python train.py --arch="unet" --model="class-conditioned image flow-matching model" --dataset="crops of objects in photos (Visual Genome)" --train_examples=123503 --image_size=48 --grayscale=true --horizontal_flip=false --conditioning="class" --objective="flow_matching" --cond_dim=192 --targets=["object"] --num_classes=300 --cond_dropout=0.1 --logit_normal_time=true --norm="layernorm" --activation="relu" --pixel_unshuffle=2 --widths=[96, 96, 192] --blocks_per_level=2 --scale_shift_norm=false --attention=true --upsampling="pixel_shuffle" --init="torch_default" --residual_init="none" --optimizer="adamw" --lr=0.0025 --beta1=0.9 --beta2=0.95 --eps=1e-10 --grad_clip=0.5 --steps=12000 --batch_size=256 --epochs=24.9 --lr_schedule="cosine" --final_lr_fraction=0 --warmup_steps=2400 --weight_decay=0.0
Rows from block 7 of a small class-conditioned image flow-matching model, named by matrix and row number. Rows with one number belong to one channel. Each number is 128 + 24 x the weight over its row's rms, rounded and kept within 0 to 255. All counts start at 0. Numbers have three digits each.
After each channel's rows are labels from the 100 images, of 14848 (inputs lightly noised), where the channel reaches its highest value: "colour at peak" is the nearest of a few named colours to the mean colour under the peak. Only what is clearly more common there than usual is listed. The data: crops of objects in photos (Visual Genome).
# convs0: first 3x3 conv (model.mid.2.convs.0.weight, 192x192x3x3, each kernel summed), inputs 64-127
# convs1: second 3x3 conv (model.mid.2.convs.1.weight, 192x192x3x3, transposed, each kernel summed), outputs 64-127

convs0.149:146167138084108138140130128135144158169105189107172139151143152127140136123139128158102131149109166117169117108147141128147152184127150107121142184137154169174130166170159062110117124135115139
convs1.149:111125150118102179108145160166089111063126135123099145132124126147096164115117150127138111138119117104156132143129155153108129122133138127165120106145136093141159150110107133128111092123145097
colour at peak: white

convs0.117:163102157141154099121160102139183104163167139142124137130134129142130134122120102116131140139162161142111104115131154112119141193145176140102179176103171153124096115114137140107085123142128100
convs1.117:123141142062137102195111147136086110135133133125124139170165104135150151130163141147121130124149154094168179154121141133129105128140081131157143131121139111093143143142114113133148095144074150
colour at peak: white

convs0.92:100156101137132140138125103164218117147139068132133159140160120169163129145131106093136109173133150186142135122114103134113143163136138165097139131156146151132166131123113164162149143145120122
convs1.92:142144150128152127165080143138066101094112180135154136147114113084147150110135091130119118096148128083122136148144160141105129128143143104175111169116112134128130132120165102125117111147078173
colour at peak: white

convs0.37:092094129158148146116102112125083139141101125131128112118103109111117134150088095111148105115082130102137156110146147100102127117122140109160150136122101107176147145115122104143150124149133098
convs1.37:137117142129173140131110164097085088079138166097149159140119077142106154095154153146125159135113136097178140158139152167160125114147132136161118121102133121116116098124123121124124093125163075
colour at peak: black

convs0.158:152129120151128142118121115147208122147163101135133143157157121160132111152154122119143127177132158184128121147098103157147130149142134131090152114153121121149150096159109185165149145135117119
convs1.158:128144168121130143159121151126073093102135180120154116112086099115132144104118104145143144082142132090126128120145174124101113144139166093189107150110151151121139139107157132138125110153106191
colour at peak: white

convs0.67:136152115104146122129133118170205109143160125129141158157155106139146124151161129121133115176136130188135126129114103145152132178141135155081155125138129148147134095144129181129162147128116121
convs1.67:137132170157124123160079129137065114104138176134157106139105124094136146114137087155120128086159134084113135130121176130112115139138145089192134158127133134128144134111128107138107108150099181
colour at peak: white

convs0.124:101132174139148154131130142163154164116111105115150137116162101112128112116151130118152080136131134118091096116134151128119145104104118108129153086132087096145127126060120138111124112149152094
convs1.124:173113137131148113134109126080078115111161183110124170127135107109125152098151087167130158130128131093120123123162149140147107142141173126169113172127138158092141137112157142122149122127138129
colour at peak: black

convs0.59:132117153131152117119160114100149114157166127152084140092132114143111134152121143122146165101186123146064143084158142132121127166142140142123130158091118125091116112125164170143113119145130107
convs1.59:134155139094159131193113122156083125111124140122134160167137127157129114140159119143101112113140170094164171158141142115166143120130105149154141136118144126102157145162134093152150097135098134
colour at peak: white

convs0.16:126178184147137140131101149134068119113148143163102137142159119114114132137133140154147140139149152073165148150084168148124122127136124131189156166136166119123097158167117122130100129130110150
convs1.16:152115135123090167091140140092115118167135168121119132110131181158166144140140119131087091151137130122157119146172152103126163131147126127151130080118120128159118138173145120131146135163114088
colour at peak: black

convs0.21:113141148096107153141124107135133107155147145128131138101136127182137136139109099132122134138155132122173149183096137135142137118154086130140119107125124176138125128158137114155122146136118144
convs1.21:100145148142121143136118145148094116080108143125173122104127161094121142147106116135097105128155148101125159123182152114134146158137147128156141197110166109158143163150126178116122103125096128
colour at peak: white

convs0.81:122107154121079118118084166110141104114125147137178141148124084166125174103161134109105099152142123113118094136148158154116141140138127107107158129142131138154145120121088122113150111197116104
convs1.81:162102125134172159123147084149091132146153100089137097121133159141099113109106119165152145140154126103128158106131134158187100153122142120158131146096146167131114131119142130114104118107114116
colour at peak: white

convs0.48:129116148171038132091116111110133097130138117111164134131167105110137131105112107139106084153130113117104103113125146182139112125143117125131124174148141129142148089123089148090176112136136141
convs1.48:116129131092209169116174119174097157109143152128140112111072140138138116127120154144172154095135145100138161111172141101126144136124148144152127123091123156144107153158181124122113111133107067
colour at peak: white