{"dataset": "crops of objects in photos (Visual Genome)", "train_examples": 123503, "conditioning": "class", "cond_dropout": 0.1, "attention": true, "upsampling": "pixel_shuffle", "init": "torch_default", "beta2": 0.95, "eps": 1e-10, "batch_size": 256, "epochs": 24.9, "lr_schedule": "cosine", "final_lr_fraction": 0, "warmup_steps": 2400}
Rows from block 2 of a small class-conditioned image flow-matching model, named by matrix and row number. Rows with one number belong to one channel. Each number is 50 + 10 x the weight over its row's rms, rounded and kept within 0 to 99. All counts start at 0.
After each channel's rows are labels from the 100 images, of 14848 (inputs lightly noised), where the channel reaches its highest value: "place" is the part of the image that holds the peak. Only what is clearly more common there than usual is listed. The data: crops of objects in photos (Visual Genome).
# convs0: first 3x3 conv (model.enc.1.0.convs.0.weight, 96x96x3x3, each kernel summed), inputs 0-95
# convs1: second 3x3 conv (model.enc.1.0.convs.1.weight, 96x96x3x3, transposed, each kernel summed), outputs 0-95

convs0.53:54 53 55 54 45 62 39 54 53 73 52 50 49 55 41 50 52 37 58 46 83 67 47 47 55 55 52 52 51 50 52 58 42 49 92 45 49 49 48 41 54 64 68 43 58 48 53 52 57 54 61 53 40 45 61 57 54 52 52 48 57 51 49 43 67 55 50 54 52 52 55 47 49 53 55 50 50 51 94 65 48 52 65 52 58 51 44 49 53 70 46 46 54 48 53 67
convs1.53:56 50 55 50 55 41 57 51 45 44 25 55 46 51 45 51 53 59 40 64 44 40 71 35 40 73 47 55 44 60 41 57 29 42 61 69 50 78 44 43 47 51 56 51 44 50 48 46 46 47 71 58 43 43 43 36 47 36 47 62 42 77 51 61 46 39 58 58 54 46 52 57 48 53 50 35 49 36 58 61 50 40 50 44 48 62 48 41 48 48 46 58 44 52 42 79
place: centre

convs0.15:55 44 53 55 62 50 38 51 55 61 41 60 31 45 29 67 67 49 18 51 45 49 43 60 47 63 55 36 48 59 61 50 45 59 35 67 51 53 53 45 50 50 34 54 57 43 51 65 60 57 60 64 47 56 51 57 37 55 44 45 39 50 59 58 61 58 53 63 53 48 40 71 58 68 41 51 67 53 52 46 76 57 54 57 51 62 32 49 47 36 42 50 45 37 51 51
convs1.15:57 32 49 54 50 40 56 50 51 59 60 63 58 51 52 46 36 31 51 39 57 42 48 38 66 50 70 51 30 60 43 41 56 44 49 35 60 36 37 58 39 64 39 55 41 59 57 50 43 51 43 45 57 52 48 54 43 54 79 39 70 33 40 51 43 50 39 62 40 48 52 59 45 52 28 47 48 55 44 67 62 67 54 42 65 52 52 66 50 51 51 49 64 32 55 42
place: top left

convs0.29:45 40 49 62 48 46 83 65 57 57 48 52 56 49 50 65 48 73 42 54 67 61 52 50 33 54 50 65 55 64 50 56 60 53 66 46 47 62 53 41 48 54 65 61 43 47 56 61 56 59 48 57 63 62 50 42 57 58 62 44 48 55 59 69 56 49 67 58 56 64 53 48 54 65 53 55 54 56 72 55 43 65 50 55 65 56 74 50 54 48 64 39 48 49 53 68
convs1.29:40 50 46 51 52 62 41 65 43 71 52 44 55 60 48 48 49 42 51 53 42 56 47 54 55 62 54 29 54 70 57 57 52 33 31 60 54 51 41 48 55 42 56 40 71 73 69 47 47 39 33 45 37 56 59 37 67 53 41 48 46 65 40 47 54 50 39 42 52 62 42 66 45 28 50 61 46 62 45 46 46 70 52 54 44 33 42 42 47 44 49 53 71 47 55 61
place: top centre

convs0.39:50 57 57 47 67 64 69 43 66 56 58 57 88 63 65 45 45 58 54 45 52 46 53 59 56 45 56 44 48 51 46 55 59 78 55 55 54 45 68 70 54 71 71 52 59 52 46 61 45 48 62 46 58 54 48 69 56 51 43 50 59 50 43 66 57 48 46 59 44 63 49 41 45 51 58 58 48 67 48 51 47 42 57 56 45 50 65 50 43 56 60 48 57 69 56 42
convs1.39:70 64 46 47 47 32 56 55 50 45 65 54 47 46 44 43 62 51 51 64 48 54 52 62 57 42 58 62 42 38 46 36 51 45 71 35 48 57 43 59 40 27 57 47 43 53 71 37 41 39 44 43 50 66 39 48 46 30 61 59 53 51 65 51 50 60 60 55 59 55 62 60 47 50 65 49 53 44 49 67 60 49 31 63 58 48 53 39 54 51 54 61 32 73 64 53
place: top right

convs0.80:82 50 47 56 74 58 55 51 47 44 57 76 47 50 42 52 55 54 52 53 43 45 51 48 72 61 53 50 52 61 44 54 62 46 52 68 65 55 47 63 50 48 51 49 63 56 51 67 47 59 55 55 53 84 74 64 42 42 61 58 47 52 51 53 49 47 50 61 49 54 56 50 36 51 55 55 58 67 62 56 56 49 49 71 48 67 49 42 39 50 58 51 53 43 57 63
convs1.80:56 54 57 46 37 57 59 54 50 57 54 41 60 53 69 56 42 36 47 39 67 52 68 32 37 36 50 55 40 54 51 49 48 53 73 31 53 49 57 57 68 49 46 51 49 38 52 53 49 44 48 36 52 28 61 35 48 61 42 60 40 46 51 34 54 51 36 61 53 44 51 69 63 43 32 35 68 49 42 45 52 56 56 35 62 54 54 40 56 60 42 61 36 44 68 40
place: top centre

convs0.74:66 51 55 50 48 46 49 54 50 49 64 57 30 52 34 52 58 48 39 62 56 66 54 60 46 48 68 63 61 40 66 64 54 45 47 53 40 56 45 55 60 59 27 37 56 54 62 50 60 68 55 57 54 62 46 48 30 47 64 14 57 48 60 43 51 60 61 44 64 46 69 51 62 61 52 50 56 48 47 61 56 54 44 58 54 64 44 71 52 44 46 55 45 48 60 59
convs1.74:59 43 46 50 61 59 57 59 66 41 42 67 29 62 52 61 45 70 66 45 59 45 46 43 57 51 42 43 29 54 27 55 60 48 56 55 48 54 54 69 48 47 62 71 54 63 32 64 40 30 47 48 46 53 59 47 52 52 52 77 42 60 38 51 63 55 47 57 44 51 33 44 44 49 49 58 52 52 69 37 57 62 42 55 56 57 58 58 43 65 47 50 47 45 53 59
place: bottom left

convs0.52:50 59 69 47 50 63 46 42 65 44 75 59 55 55 54 53 42 44 57 54 35 55 62 48 49 52 52 54 61 31 56 60 41 46 74 58 67 59 49 54 57 58 68 42 49 53 46 68 62 51 62 56 52 49 64 62 52 63 57 53 58 77 52 50 60 57 55 54 51 50 46 59 49 53 59 53 32 63 55 41 35 34 55 58 74 55 47 45 52 66 54 59 33 52 50 42
convs1.52:68 37 40 67 61 58 52 54 70 60 39 37 49 38 63 64 42 42 49 32 55 60 45 53 57 41 53 53 38 60 50 47 67 56 43 35 46 24 46 73 61 56 59 60 50 43 54 46 38 47 42 52 48 48 49 55 50 38 40 60 55 28 42 40 54 46 62 61 31 60 58 54 49 57 51 54 65 54 57 56 57 50 59 30 49 43 66 46 58 61 45 38 40 45 50 39
place: bottom right; bottom centre

convs0.45:30 50 51 40 71 64 52 55 70 70 51 49 65 39 48 55 50 73 42 61 38 56 60 51 53 58 50 63 59 42 55 50 50 63 43 57 50 56 65 56 57 50 39 38 51 57 34 56 58 48 41 66 52 66 51 62 52 58 34 50 57 33 66 58 52 43 53 59 53 46 49 77 50 68 50 39 47 63 61 51 61 58 42 66 38 54 56 46 43 39 53 42 52 40 43 57
convs1.45:43 59 40 56 53 55 49 58 52 49 55 62 66 59 81 58 50 38 50 41 45 40 39 49 51 51 60 39 41 61 44 30 43 43 59 47 58 52 32 61 50 44 41 54 72 54 60 50 44 44 52 32 47 56 29 44 60 53 70 56 51 49 38 41 41 59 55 66 50 53 41 66 33 42 27 64 58 59 39 57 43 62 51 53 57 50 70 50 55 66 61 52 53 43 48 49
place: middle left

convs0.30:37 57 60 54 65 43 67 67 50 55 54 33 48 50 47 60 47 70 54 60 46 41 49 68 49 69 69 61 66 82 59 57 62 53 42 47 44 46 60 50 52 54 51 69 58 58 50 39 60 59 56 61 44 62 37 51 60 59 61 67 55 45 62 63 61 58 49 60 54 50 48 43 61 75 50 58 56 50 56 56 67 61 49 47 51 61 57 51 58 41 50 51 55 58 50 54
convs1.30:68 40 49 44 56 59 38 49 46 60 46 72 60 52 55 49 48 56 54 40 56 79 34 42 62 54 52 36 35 36 38 49 47 47 43 52 46 50 44 66 51 62 46 51 69 46 61 46 49 46 44 64 41 52 71 37 60 55 52 48 57 56 43 44 75 55 56 52 48 63 55 65 53 42 33 56 63 51 44 40 47 47 49 39 62 41 38 53 34 72 46 48 34 39 44 54
place: top right

convs0.37:63 53 68 45 40 40 41 60 49 51 67 56 65 64 55 61 46 43 50 64 33 56 45 49 44 47 66 55 63 64 46 62 54 49 60 49 50 57 41 46 58 59 45 53 61 44 46 68 41 52 67 41 62 46 58 55 59 48 61 45 52 50 55 52 56 67 65 56 64 66 54 48 56 59 42 67 38 60 55 46 56 59 69 58 65 39 58 47 55 73 66 61 31 45 54 68
convs1.37:56 46 45 44 65 69 57 57 52 48 44 75 42 47 54 44 49 60 52 46 63 37 39 62 64 38 38 50 37 58 34 48 67 54 59 56 55 50 51 70 59 45 54 53 53 79 45 59 48 40 34 53 61 47 62 37 48 62 52 70 47 49 52 42 59 43 38 55 58 61 33 43 46 62 59 51 61 66 60 35 58 54 30 51 48 56 56 49 32 36 47 47 43 57 42 52
place: top centre

convs0.6:61 53 43 38 56 55 63 69 64 52 62 43 47 42 50 62 48 41 45 51 49 56 62 42 52 43 57 60 54 66 48 58 43 61 39 50 59 51 55 57 55 45 32 50 55 57 56 53 44 52 68 42 31 58 52 54 79 58 57 65 58 47 55 41 54 43 71 58 46 51 58 58 51 68 52 41 77 60 43 66 50 69 58 53 59 56 49 67 60 58 41 61 62 51 71 50
convs1.6:38 50 52 88 57 56 40 47 51 60 31 67 52 28 56 58 47 75 60 49 57 55 37 55 59 57 38 52 43 54 31 42 58 47 50 44 55 52 46 46 51 56 50 63 53 55 53 53 59 39 56 60 50 51 55 47 57 58 65 65 47 60 39 42 46 64 58 50 54 47 45 51 41 27 47 55 56 65 65 32 45 56 47 38 66 50 57 50 48 64 59 39 41 46 46 65
place: bottom centre; bottom left

convs0.1:55 54 45 50 41 48 36 59 46 58 38 47 45 45 41 54 46 50 64 49 43 44 46 46 49 56 60 42 56 52 47 57 34 60 51 57 44 57 50 53 54 48 68 79 41 42 32 64 44 45 67 45 56 34 63 61 61 34 44 68 53 46 48 48 52 57 48 52 48 55 47 55 54 54 51 77 67 61 47 40 62 77 57 49 74 30 45 56 54 35 44 47 45 57 39 36
convs1.1:56 52 55 21 59 68 78 64 45 46 38 61 51 57 56 42 50 67 42 44 75 56 52 46 48 35 49 54 44 75 47 56 80 41 41 48 51 39 43 58 47 55 41 38 53 52 70 55 39 48 48 46 46 56 50 46 54 49 42 60 37 45 48 60 40 30 60 55 42 53 50 49 43 46 58 48 41 62 37 40 46 58 45 40 47 40 59 50 38 56 58 39 50 45 51 55
place: top left; top right

convs0.21:31 58 41 46 55 71 65 52 65 60 41 20 59 49 59 71 50 57 71 56 45 46 47 46 55 45 61 55 61 60 56 53 55 65 38 53 36 61 61 65 45 60 55 64 49 54 40 33 48 53 45 48 40 40 46 47 39 56 53 62 41 45 52 44 36 50 57 59 43 40 41 60 57 62 55 40 51 52 48 41 54 70 66 47 55 45 44 65 59 49 41 46 64 66 45 40
convs1.21:73 46 51 53 65 37 47 53 53 43 46 70 49 51 40 41 39 53 52 58 47 58 36 48 45 44 55 49 38 58 44 43 42 40 62 58 57 32 58 51 47 58 58 48 48 40 63 39 33 55 54 60 50 66 31 54 43 42 57 55 50 36 32 72 56 32 45 51 33 50 73 44 32 65 44 45 53 58 42 45 40 57 55 58 52 61 51 53 32 42 69 36 51 61 44 49
place: middle right; bottom right

convs0.87:39 63 57 54 45 41 52 48 43 46 62 55 46 51 43 61 55 40 40 71 58 54 56 61 47 60 63 68 62 21 49 64 37 45 53 54 55 59 50 39 46 47 45 36 52 36 63 54 61 40 60 59 65 51 48 56 60 60 63 50 60 44 58 50 53 58 62 56 61 57 61 41 71 63 61 43 56 37 50 64 35 37 48 44 66 49 33 68 62 50 52 61 59 47 54 65
convs1.87:59 41 41 58 75 65 56 55 65 40 42 48 54 40 62 43 42 54 69 43 41 57 49 32 63 44 47 48 50 57 35 53 49 53 47 46 69 44 48 57 62 59 48 68 51 71 33 49 48 52 39 49 45 52 54 40 67 43 50 54 47 71 47 40 46 51 41 49 30 47 50 43 31 55 61 66 56 61 63 43 58 67 40 58 29 51 52 46 46 56 42 39 57 34 56 53
place: centre

convs0.73:49 67 61 58 46 37 51 55 40 40 62 52 44 53 60 67 53 56 53 70 55 43 57 54 61 64 61 61 61 60 57 62 31 43 48 57 53 70 55 42 61 55 41 44 68 53 49 55 55 66 74 54 40 76 49 52 50 55 66 69 59 53 62 57 54 66 56 48 55 55 50 66 63 58 51 62 59 41 38 53 52 61 44 59 58 60 60 64 50 48 36 56 45 54 40 55
convs1.73:65 39 45 51 60 57 55 62 57 57 57 54 49 35 75 57 42 59 56 32 39 66 40 43 54 49 57 44 41 38 32 48 71 55 31 45 65 46 55 52 39 53 56 56 37 51 52 56 45 41 29 50 44 50 49 37 60 32 54 52 36 47 46 46 58 49 74 42 42 60 60 47 30 62 50 47 35 64 50 37 45 55 45 53 36 56 67 43 55 57 46 45 61 40 46 62
place: middle right; bottom right

convs0.57:59 50 51 61 52 55 61 54 53 62 62 56 59 63 60 52 58 68 60 48 75 58 52 69 40 57 46 54 53 42 57 42 58 51 73 51 57 51 51 63 64 49 67 64 54 60 69 52 49 51 51 46 63 60 59 52 60 60 58 49 56 67 47 58 58 54 59 46 54 64 60 59 44 38 57 59 53 58 73 66 47 63 52 57 54 58 68 27 51 58 66 54 65 59 57 49
convs1.57:54 48 45 59 52 33 51 60 45 69 48 51 58 57 50 66 48 59 35 50 53 49 40 71 48 65 35 41 25 25 61 75 66 58 58 64 49 49 68 51 48 44 63 43 48 37 53 54 64 56 64 65 48 57 49 59 60 34 60 54 39 48 52 55 59 53 48 53 51 57 47 41 49 62 45 39 53 49 49 51 44 28 63 47 52 72 55 57 53 41 52 44 49 52 41 60
place: bottom right; bottom left

convs0.22:51 51 61 66 25 33 52 51 61 57 55 53 45 60 54 41 46 74 51 65 75 59 49 54 58 49 51 57 50 50 61 67 56 49 65 56 42 62 37 50 46 49 48 66 42 45 56 63 57 53 55 55 49 46 62 61 57 52 66 37 48 53 60 45 55 58 60 18 66 54 44 49 64 47 54 60 41 53 68 49 45 44 42 58 47 41 60 60 66 64 47 54 53 58 49 66
convs1.22:62 52 49 38 54 55 51 45 45 46 48 56 69 53 66 54 48 50 50 46 28 52 43 48 66 42 46 44 51 45 46 41 39 48 65 51 58 50 63 69 51 32 63 38 64 58 44 40 52 47 56 51 39 62 49 33 64 51 23 65 34 60 48 67 50 43 43 56 44 51 37 51 44 53 39 49 62 67 52 28 43 40 40 55 41 61 67 44 40 69 56 40 46 61 46 36
place: top right

convs0.72:73 49 51 52 61 66 41 51 63 49 70 63 50 71 53 58 57 42 65 54 51 56 56 44 72 51 50 53 46 50 51 50 67 54 63 58 71 51 51 62 50 54 51 53 53 61 52 63 47 55 47 52 58 68 75 60 44 46 59 57 50 71 54 51 41 40 58 52 50 54 58 45 36 46 50 53 48 71 65 58 59 44 51 71 50 57 45 54 40 65 68 62 64 51 62 54
convs1.72:48 42 46 72 50 52 47 58 56 60 43 44 50 54 69 61 47 57 47 43 54 39 65 52 33 53 38 56 34 52 45 64 60 58 74 57 56 53 48 52 71 43 47 49 49 25 40 55 46 45 59 43 50 52 62 39 53 51 43 65 34 44 44 23 54 45 39 67 44 53 45 54 60 57 36 55 50 55 59 44 40 51 55 33 61 59 55 39 60 49 53 43 24 45 48 64
place: bottom right

convs0.86:77 48 53 47 59 36 69 38 51 32 63 59 61 68 63 65 51 75 55 59 35 46 59 54 51 46 55 55 50 60 55 63 75 45 43 53 52 50 49 47 49 54 43 55 36 65 56 51 50 59 51 50 62 57 67 48 48 53 51 43 48 72 56 62 49 55 56 53 56 76 59 54 51 50 50 54 40 62 45 44 62 58 45 56 46 56 62 52 54 54 78 55 52 51 38 47
convs1.86:49 49 34 46 50 68 50 53 59 51 57 55 43 69 49 63 58 44 68 43 47 57 48 69 47 52 44 35 45 51 44 49 44 48 65 56 49 42 60 64 62 47 64 48 66 54 48 72 36 29 35 47 53 49 61 50 38 46 51 60 47 42 57 51 69 65 22 55 47 62 30 43 53 62 43 45 28 59 64 44 49 57 50 70 51 62 58 48 39 44 47 46 51 55 45 48
place: bottom left

convs0.85:66 47 50 43 52 51 40 44 61 50 57 33 66 65 63 63 46 52 64 52 45 50 56 59 59 51 40 58 45 53 52 59 42 58 61 66 48 50 53 43 35 48 81 59 51 46 56 41 48 61 63 52 38 48 76 70 80 48 47 68 57 59 51 45 45 53 60 60 53 56 59 48 48 56 48 59 52 58 52 52 47 37 64 59 73 39 62 55 55 63 61 57 54 56 44 48
convs1.85:59 46 47 38 54 62 60 37 54 36 41 79 47 59 56 53 52 49 52 47 60 46 52 54 58 58 48 51 63 73 40 46 65 56 47 56 54 38 43 64 48 45 40 39 48 59 46 60 47 46 48 47 62 32 45 58 56 47 36 43 62 56 59 73 59 56 42 55 46 43 32 63 49 45 46 49 50 57 80 61 56 58 39 58 58 42 61 41 56 72 40 39 67 37 55 43
place: top centre; top left

convs0.20:49 49 55 43 53 51 61 65 50 48 63 52 41 68 52 60 53 46 22 54 43 50 61 50 56 59 64 54 64 55 55 51 64 53 47 60 46 56 43 28 52 41 34 46 56 49 37 61 57 51 47 60 69 46 54 53 74 54 56 23 49 65 59 47 58 55 57 68 47 59 38 55 66 65 58 61 48 52 59 41 57 59 61 53 56 57 48 55 65 55 55 45 43 25 50 65
convs1.20:51 46 48 70 55 61 51 44 47 61 36 65 64 56 51 43 49 52 61 33 69 50 31 37 53 39 42 53 34 61 33 56 46 43 46 45 60 43 44 51 46 70 45 58 47 51 53 55 37 40 54 48 61 47 51 44 65 48 69 37 75 63 39 36 49 46 46 63 49 55 60 50 48 34 40 40 37 45 47 62 51 55 50 42 60 53 49 55 43 42 62 39 66 26 60 61
place: bottom left; bottom right

convs0.79:61 60 68 55 57 53 45 45 45 65 60 70 62 50 56 54 41 47 52 49 42 63 61 69 68 53 55 57 57 63 62 64 68 60 66 63 49 53 58 47 58 59 62 57 49 43 43 60 56 67 70 57 57 56 64 67 60 52 46 50 56 47 53 56 64 39 39 51 57 68 53 25 46 51 62 55 49 60 58 62 42 34 64 57 34 55 53 65 47 46 55 45 59 53 43 56
convs1.79:48 50 41 49 56 34 73 73 46 51 56 52 53 49 55 59 62 37 48 63 66 58 49 43 67 55 70 48 42 43 38 38 31 47 80 47 58 50 44 53 37 41 55 49 46 65 53 46 49 37 38 52 52 49 61 47 48 38 76 59 60 61 55 58 47 62 58 57 48 46 57 67 58 57 58 37 50 35 43 52 64 55 46 46 68 58 55 45 60 55 58 55 51 49 60 60
place: top right

convs0.10:55 52 56 48 44 55 66 52 76 68 48 12 64 40 58 52 54 67 54 51 51 56 46 60 48 55 50 49 51 55 65 69 48 62 42 48 30 45 54 60 50 62 61 69 47 43 52 28 57 59 61 59 50 45 53 57 67 52 45 49 49 39 58 46 65 68 61 44 57 49 49 58 65 68 55 44 59 55 54 55 57 56 63 34 40 53 53 56 55 51 49 43 54 58 43 51
convs1.10:61 48 57 53 58 50 58 49 48 58 53 33 61 49 51 47 38 31 51 62 52 49 39 43 52 57 54 47 39 57 44 41 49 26 55 41 63 36 58 62 47 62 56 65 47 59 68 52 44 39 43 55 57 59 63 38 57 41 57 55 45 67 49 74 40 68 32 44 49 42 58 59 46 26 40 55 50 72 38 49 45 57 48 45 75 49 57 49 48 69 41 43 50 60 45 50
place: middle left

convs0.44:47 56 49 39 51 57 79 49 55 52 47 38 58 56 62 71 55 57 67 51 56 49 43 58 47 57 58 44 57 51 45 58 49 60 64 56 25 47 63 53 55 51 77 61 46 54 36 45 56 52 62 54 69 48 47 35 51 45 70 58 53 40 48 49 45 55 44 74 43 58 36 68 59 66 49 47 58 41 45 46 65 60 68 55 54 54 58 51 52 47 56 43 42 65 39 57
convs1.44:67 52 46 56 57 56 47 58 48 58 53 69 51 48 72 34 41 41 46 39 35 58 51 60 47 59 48 48 41 50 56 50 58 42 46 52 60 48 45 52 44 56 63 34 71 57 64 47 36 51 39 44 53 62 47 38 55 30 52 33 36 66 43 68 31 63 61 57 48 60 48 60 42 43 37 53 36 65 48 41 50 56 37 45 41 57 36 42 41 70 68 47 53 58 44 45
place: middle right; bottom right

convs0.47:60 61 52 66 49 45 39 40 49 53 60 54 51 50 49 56 63 43 60 57 40 45 67 43 53 53 51 55 59 56 57 66 67 41 41 62 36 63 43 43 65 51 40 36 35 44 70 64 50 64 66 48 52 44 46 52 67 58 40 49 41 57 64 46 56 50 71 51 61 51 56 73 52 62 52 70 47 62 64 66 50 53 60 60 46 60 42 64 48 48 37 67 67 53 48 47
convs1.47:62 45 49 28 53 57 48 56 47 52 46 53 51 53 58 43 45 71 70 45 57 53 53 44 55 55 52 48 40 44 29 49 42 42 63 52 56 48 57 56 34 63 56 74 72 56 36 64 57 43 49 56 51 55 57 34 54 47 72 61 59 56 39 57 45 54 36 54 44 58 52 23 48 45 45 71 52 51 60 43 55 62 43 60 51 52 58 50 40 66 69 40 43 35 58 52
place: middle left; top left

convs0.7:49 56 58 57 67 66 37 47 51 69 60 40 78 60 69 30 50 76 77 49 38 48 53 58 67 37 57 52 48 52 56 59 66 58 49 42 54 61 47 70 55 49 50 55 52 51 44 44 48 53 57 48 51 42 55 59 46 50 32 60 48 47 49 62 54 44 52 55 55 52 37 50 50 51 52 45 36 65 45 43 58 47 61 54 43 50 75 54 52 48 49 51 66 67 44 42
convs1.7:68 59 51 37 42 56 55 40 49 52 47 66 78 45 70 64 56 50 51 52 51 61 46 61 47 45 47 60 46 41 40 57 31 45 47 42 64 42 47 40 42 58 44 50 38 46 55 41 35 48 46 52 61 59 47 54 48 28 62 48 60 47 48 56 54 48 63 48 47 48 74 52 42 68 47 38 46 31 48 70 59 36 63 41 49 53 71 38 50 45 71 55 42 49 61 51
place: middle left

convs0.56:23 60 56 42 40 43 64 67 41 41 51 27 46 49 48 52 50 63 50 60 55 53 56 60 44 63 63 55 59 48 59 49 45 52 40 53 48 58 57 61 45 41 43 58 52 52 54 22 60 55 58 52 43 34 21 48 57 52 54 67 53 40 57 54 54 45 53 54 61 36 52 47 70 48 56 48 69 34 43 59 53 52 46 33 47 50 51 59 68 41 41 60 61 68 55 56
convs1.56:60 52 56 78 64 54 47 47 59 50 42 57 61 37 57 46 39 67 67 44 58 52 34 44 65 50 46 44 40 63 26 42 59 36 52 50 66 29 63 51 54 63 57 65 46 52 49 36 61 48 44 50 44 59 51 43 60 57 55 68 40 51 43 42 46 64 47 55 40 47 45 47 35 51 49 64 54 66 38 27 58 49 55 55 48 37 52 54 39 55 43 35 42 58 37 48
place: bottom centre; bottom left

convs0.60:75 57 69 37 44 62 39 57 34 70 54 69 59 63 55 43 52 48 69 52 48 75 53 61 64 52 54 54 54 58 53 53 54 49 61 49 60 43 52 51 48 62 56 61 67 48 55 60 53 46 51 49 32 63 60 52 47 52 49 65 52 51 43 41 68 61 59 56 59 59 65 56 48 44 49 69 50 69 61 55 58 58 64 56 51 50 48 45 55 73 44 57 56 57 63 54
convs1.60:42 50 52 51 60 61 59 70 46 57 47 56 55 51 53 59 55 63 51 43 64 45 57 35 42 52 36 54 40 47 33 62 58 60 64 64 62 62 48 53 60 60 47 53 53 47 27 60 66 45 62 42 45 43 53 56 58 34 75 52 28 42 42 50 59 46 38 55 33 37 34 49 46 56 43 34 49 72 42 43 46 42 46 59 56 64 61 64 53 44 53 58 52 49 41 64
place: top right

convs0.32:53 56 56 53 43 37 47 45 50 56 61 66 32 46 34 53 59 53 59 63 48 42 59 48 53 47 51 48 52 56 60 67 50 66 59 57 38 68 46 79 58 54 49 51 43 48 53 67 50 57 73 54 46 52 49 61 58 50 57 65 44 47 65 45 60 52 62 34 65 61 47 68 56 60 40 51 66 64 50 51 51 47 36 68 36 53 38 61 52 43 44 57 44 75 43 51
convs1.32:56 58 44 58 55 57 48 64 54 54 63 56 52 46 57 34 54 30 74 46 44 56 43 46 63 33 53 42 44 45 38 37 40 46 66 34 61 54 55 64 45 30 50 46 43 64 69 40 44 50 35 45 46 65 60 45 59 44 60 77 35 68 41 70 50 55 53 41 40 49 55 57 44 45 44 50 39 63 47 51 55 58 41 46 55 52 62 44 46 52 61 53 57 38 53 70
place: top right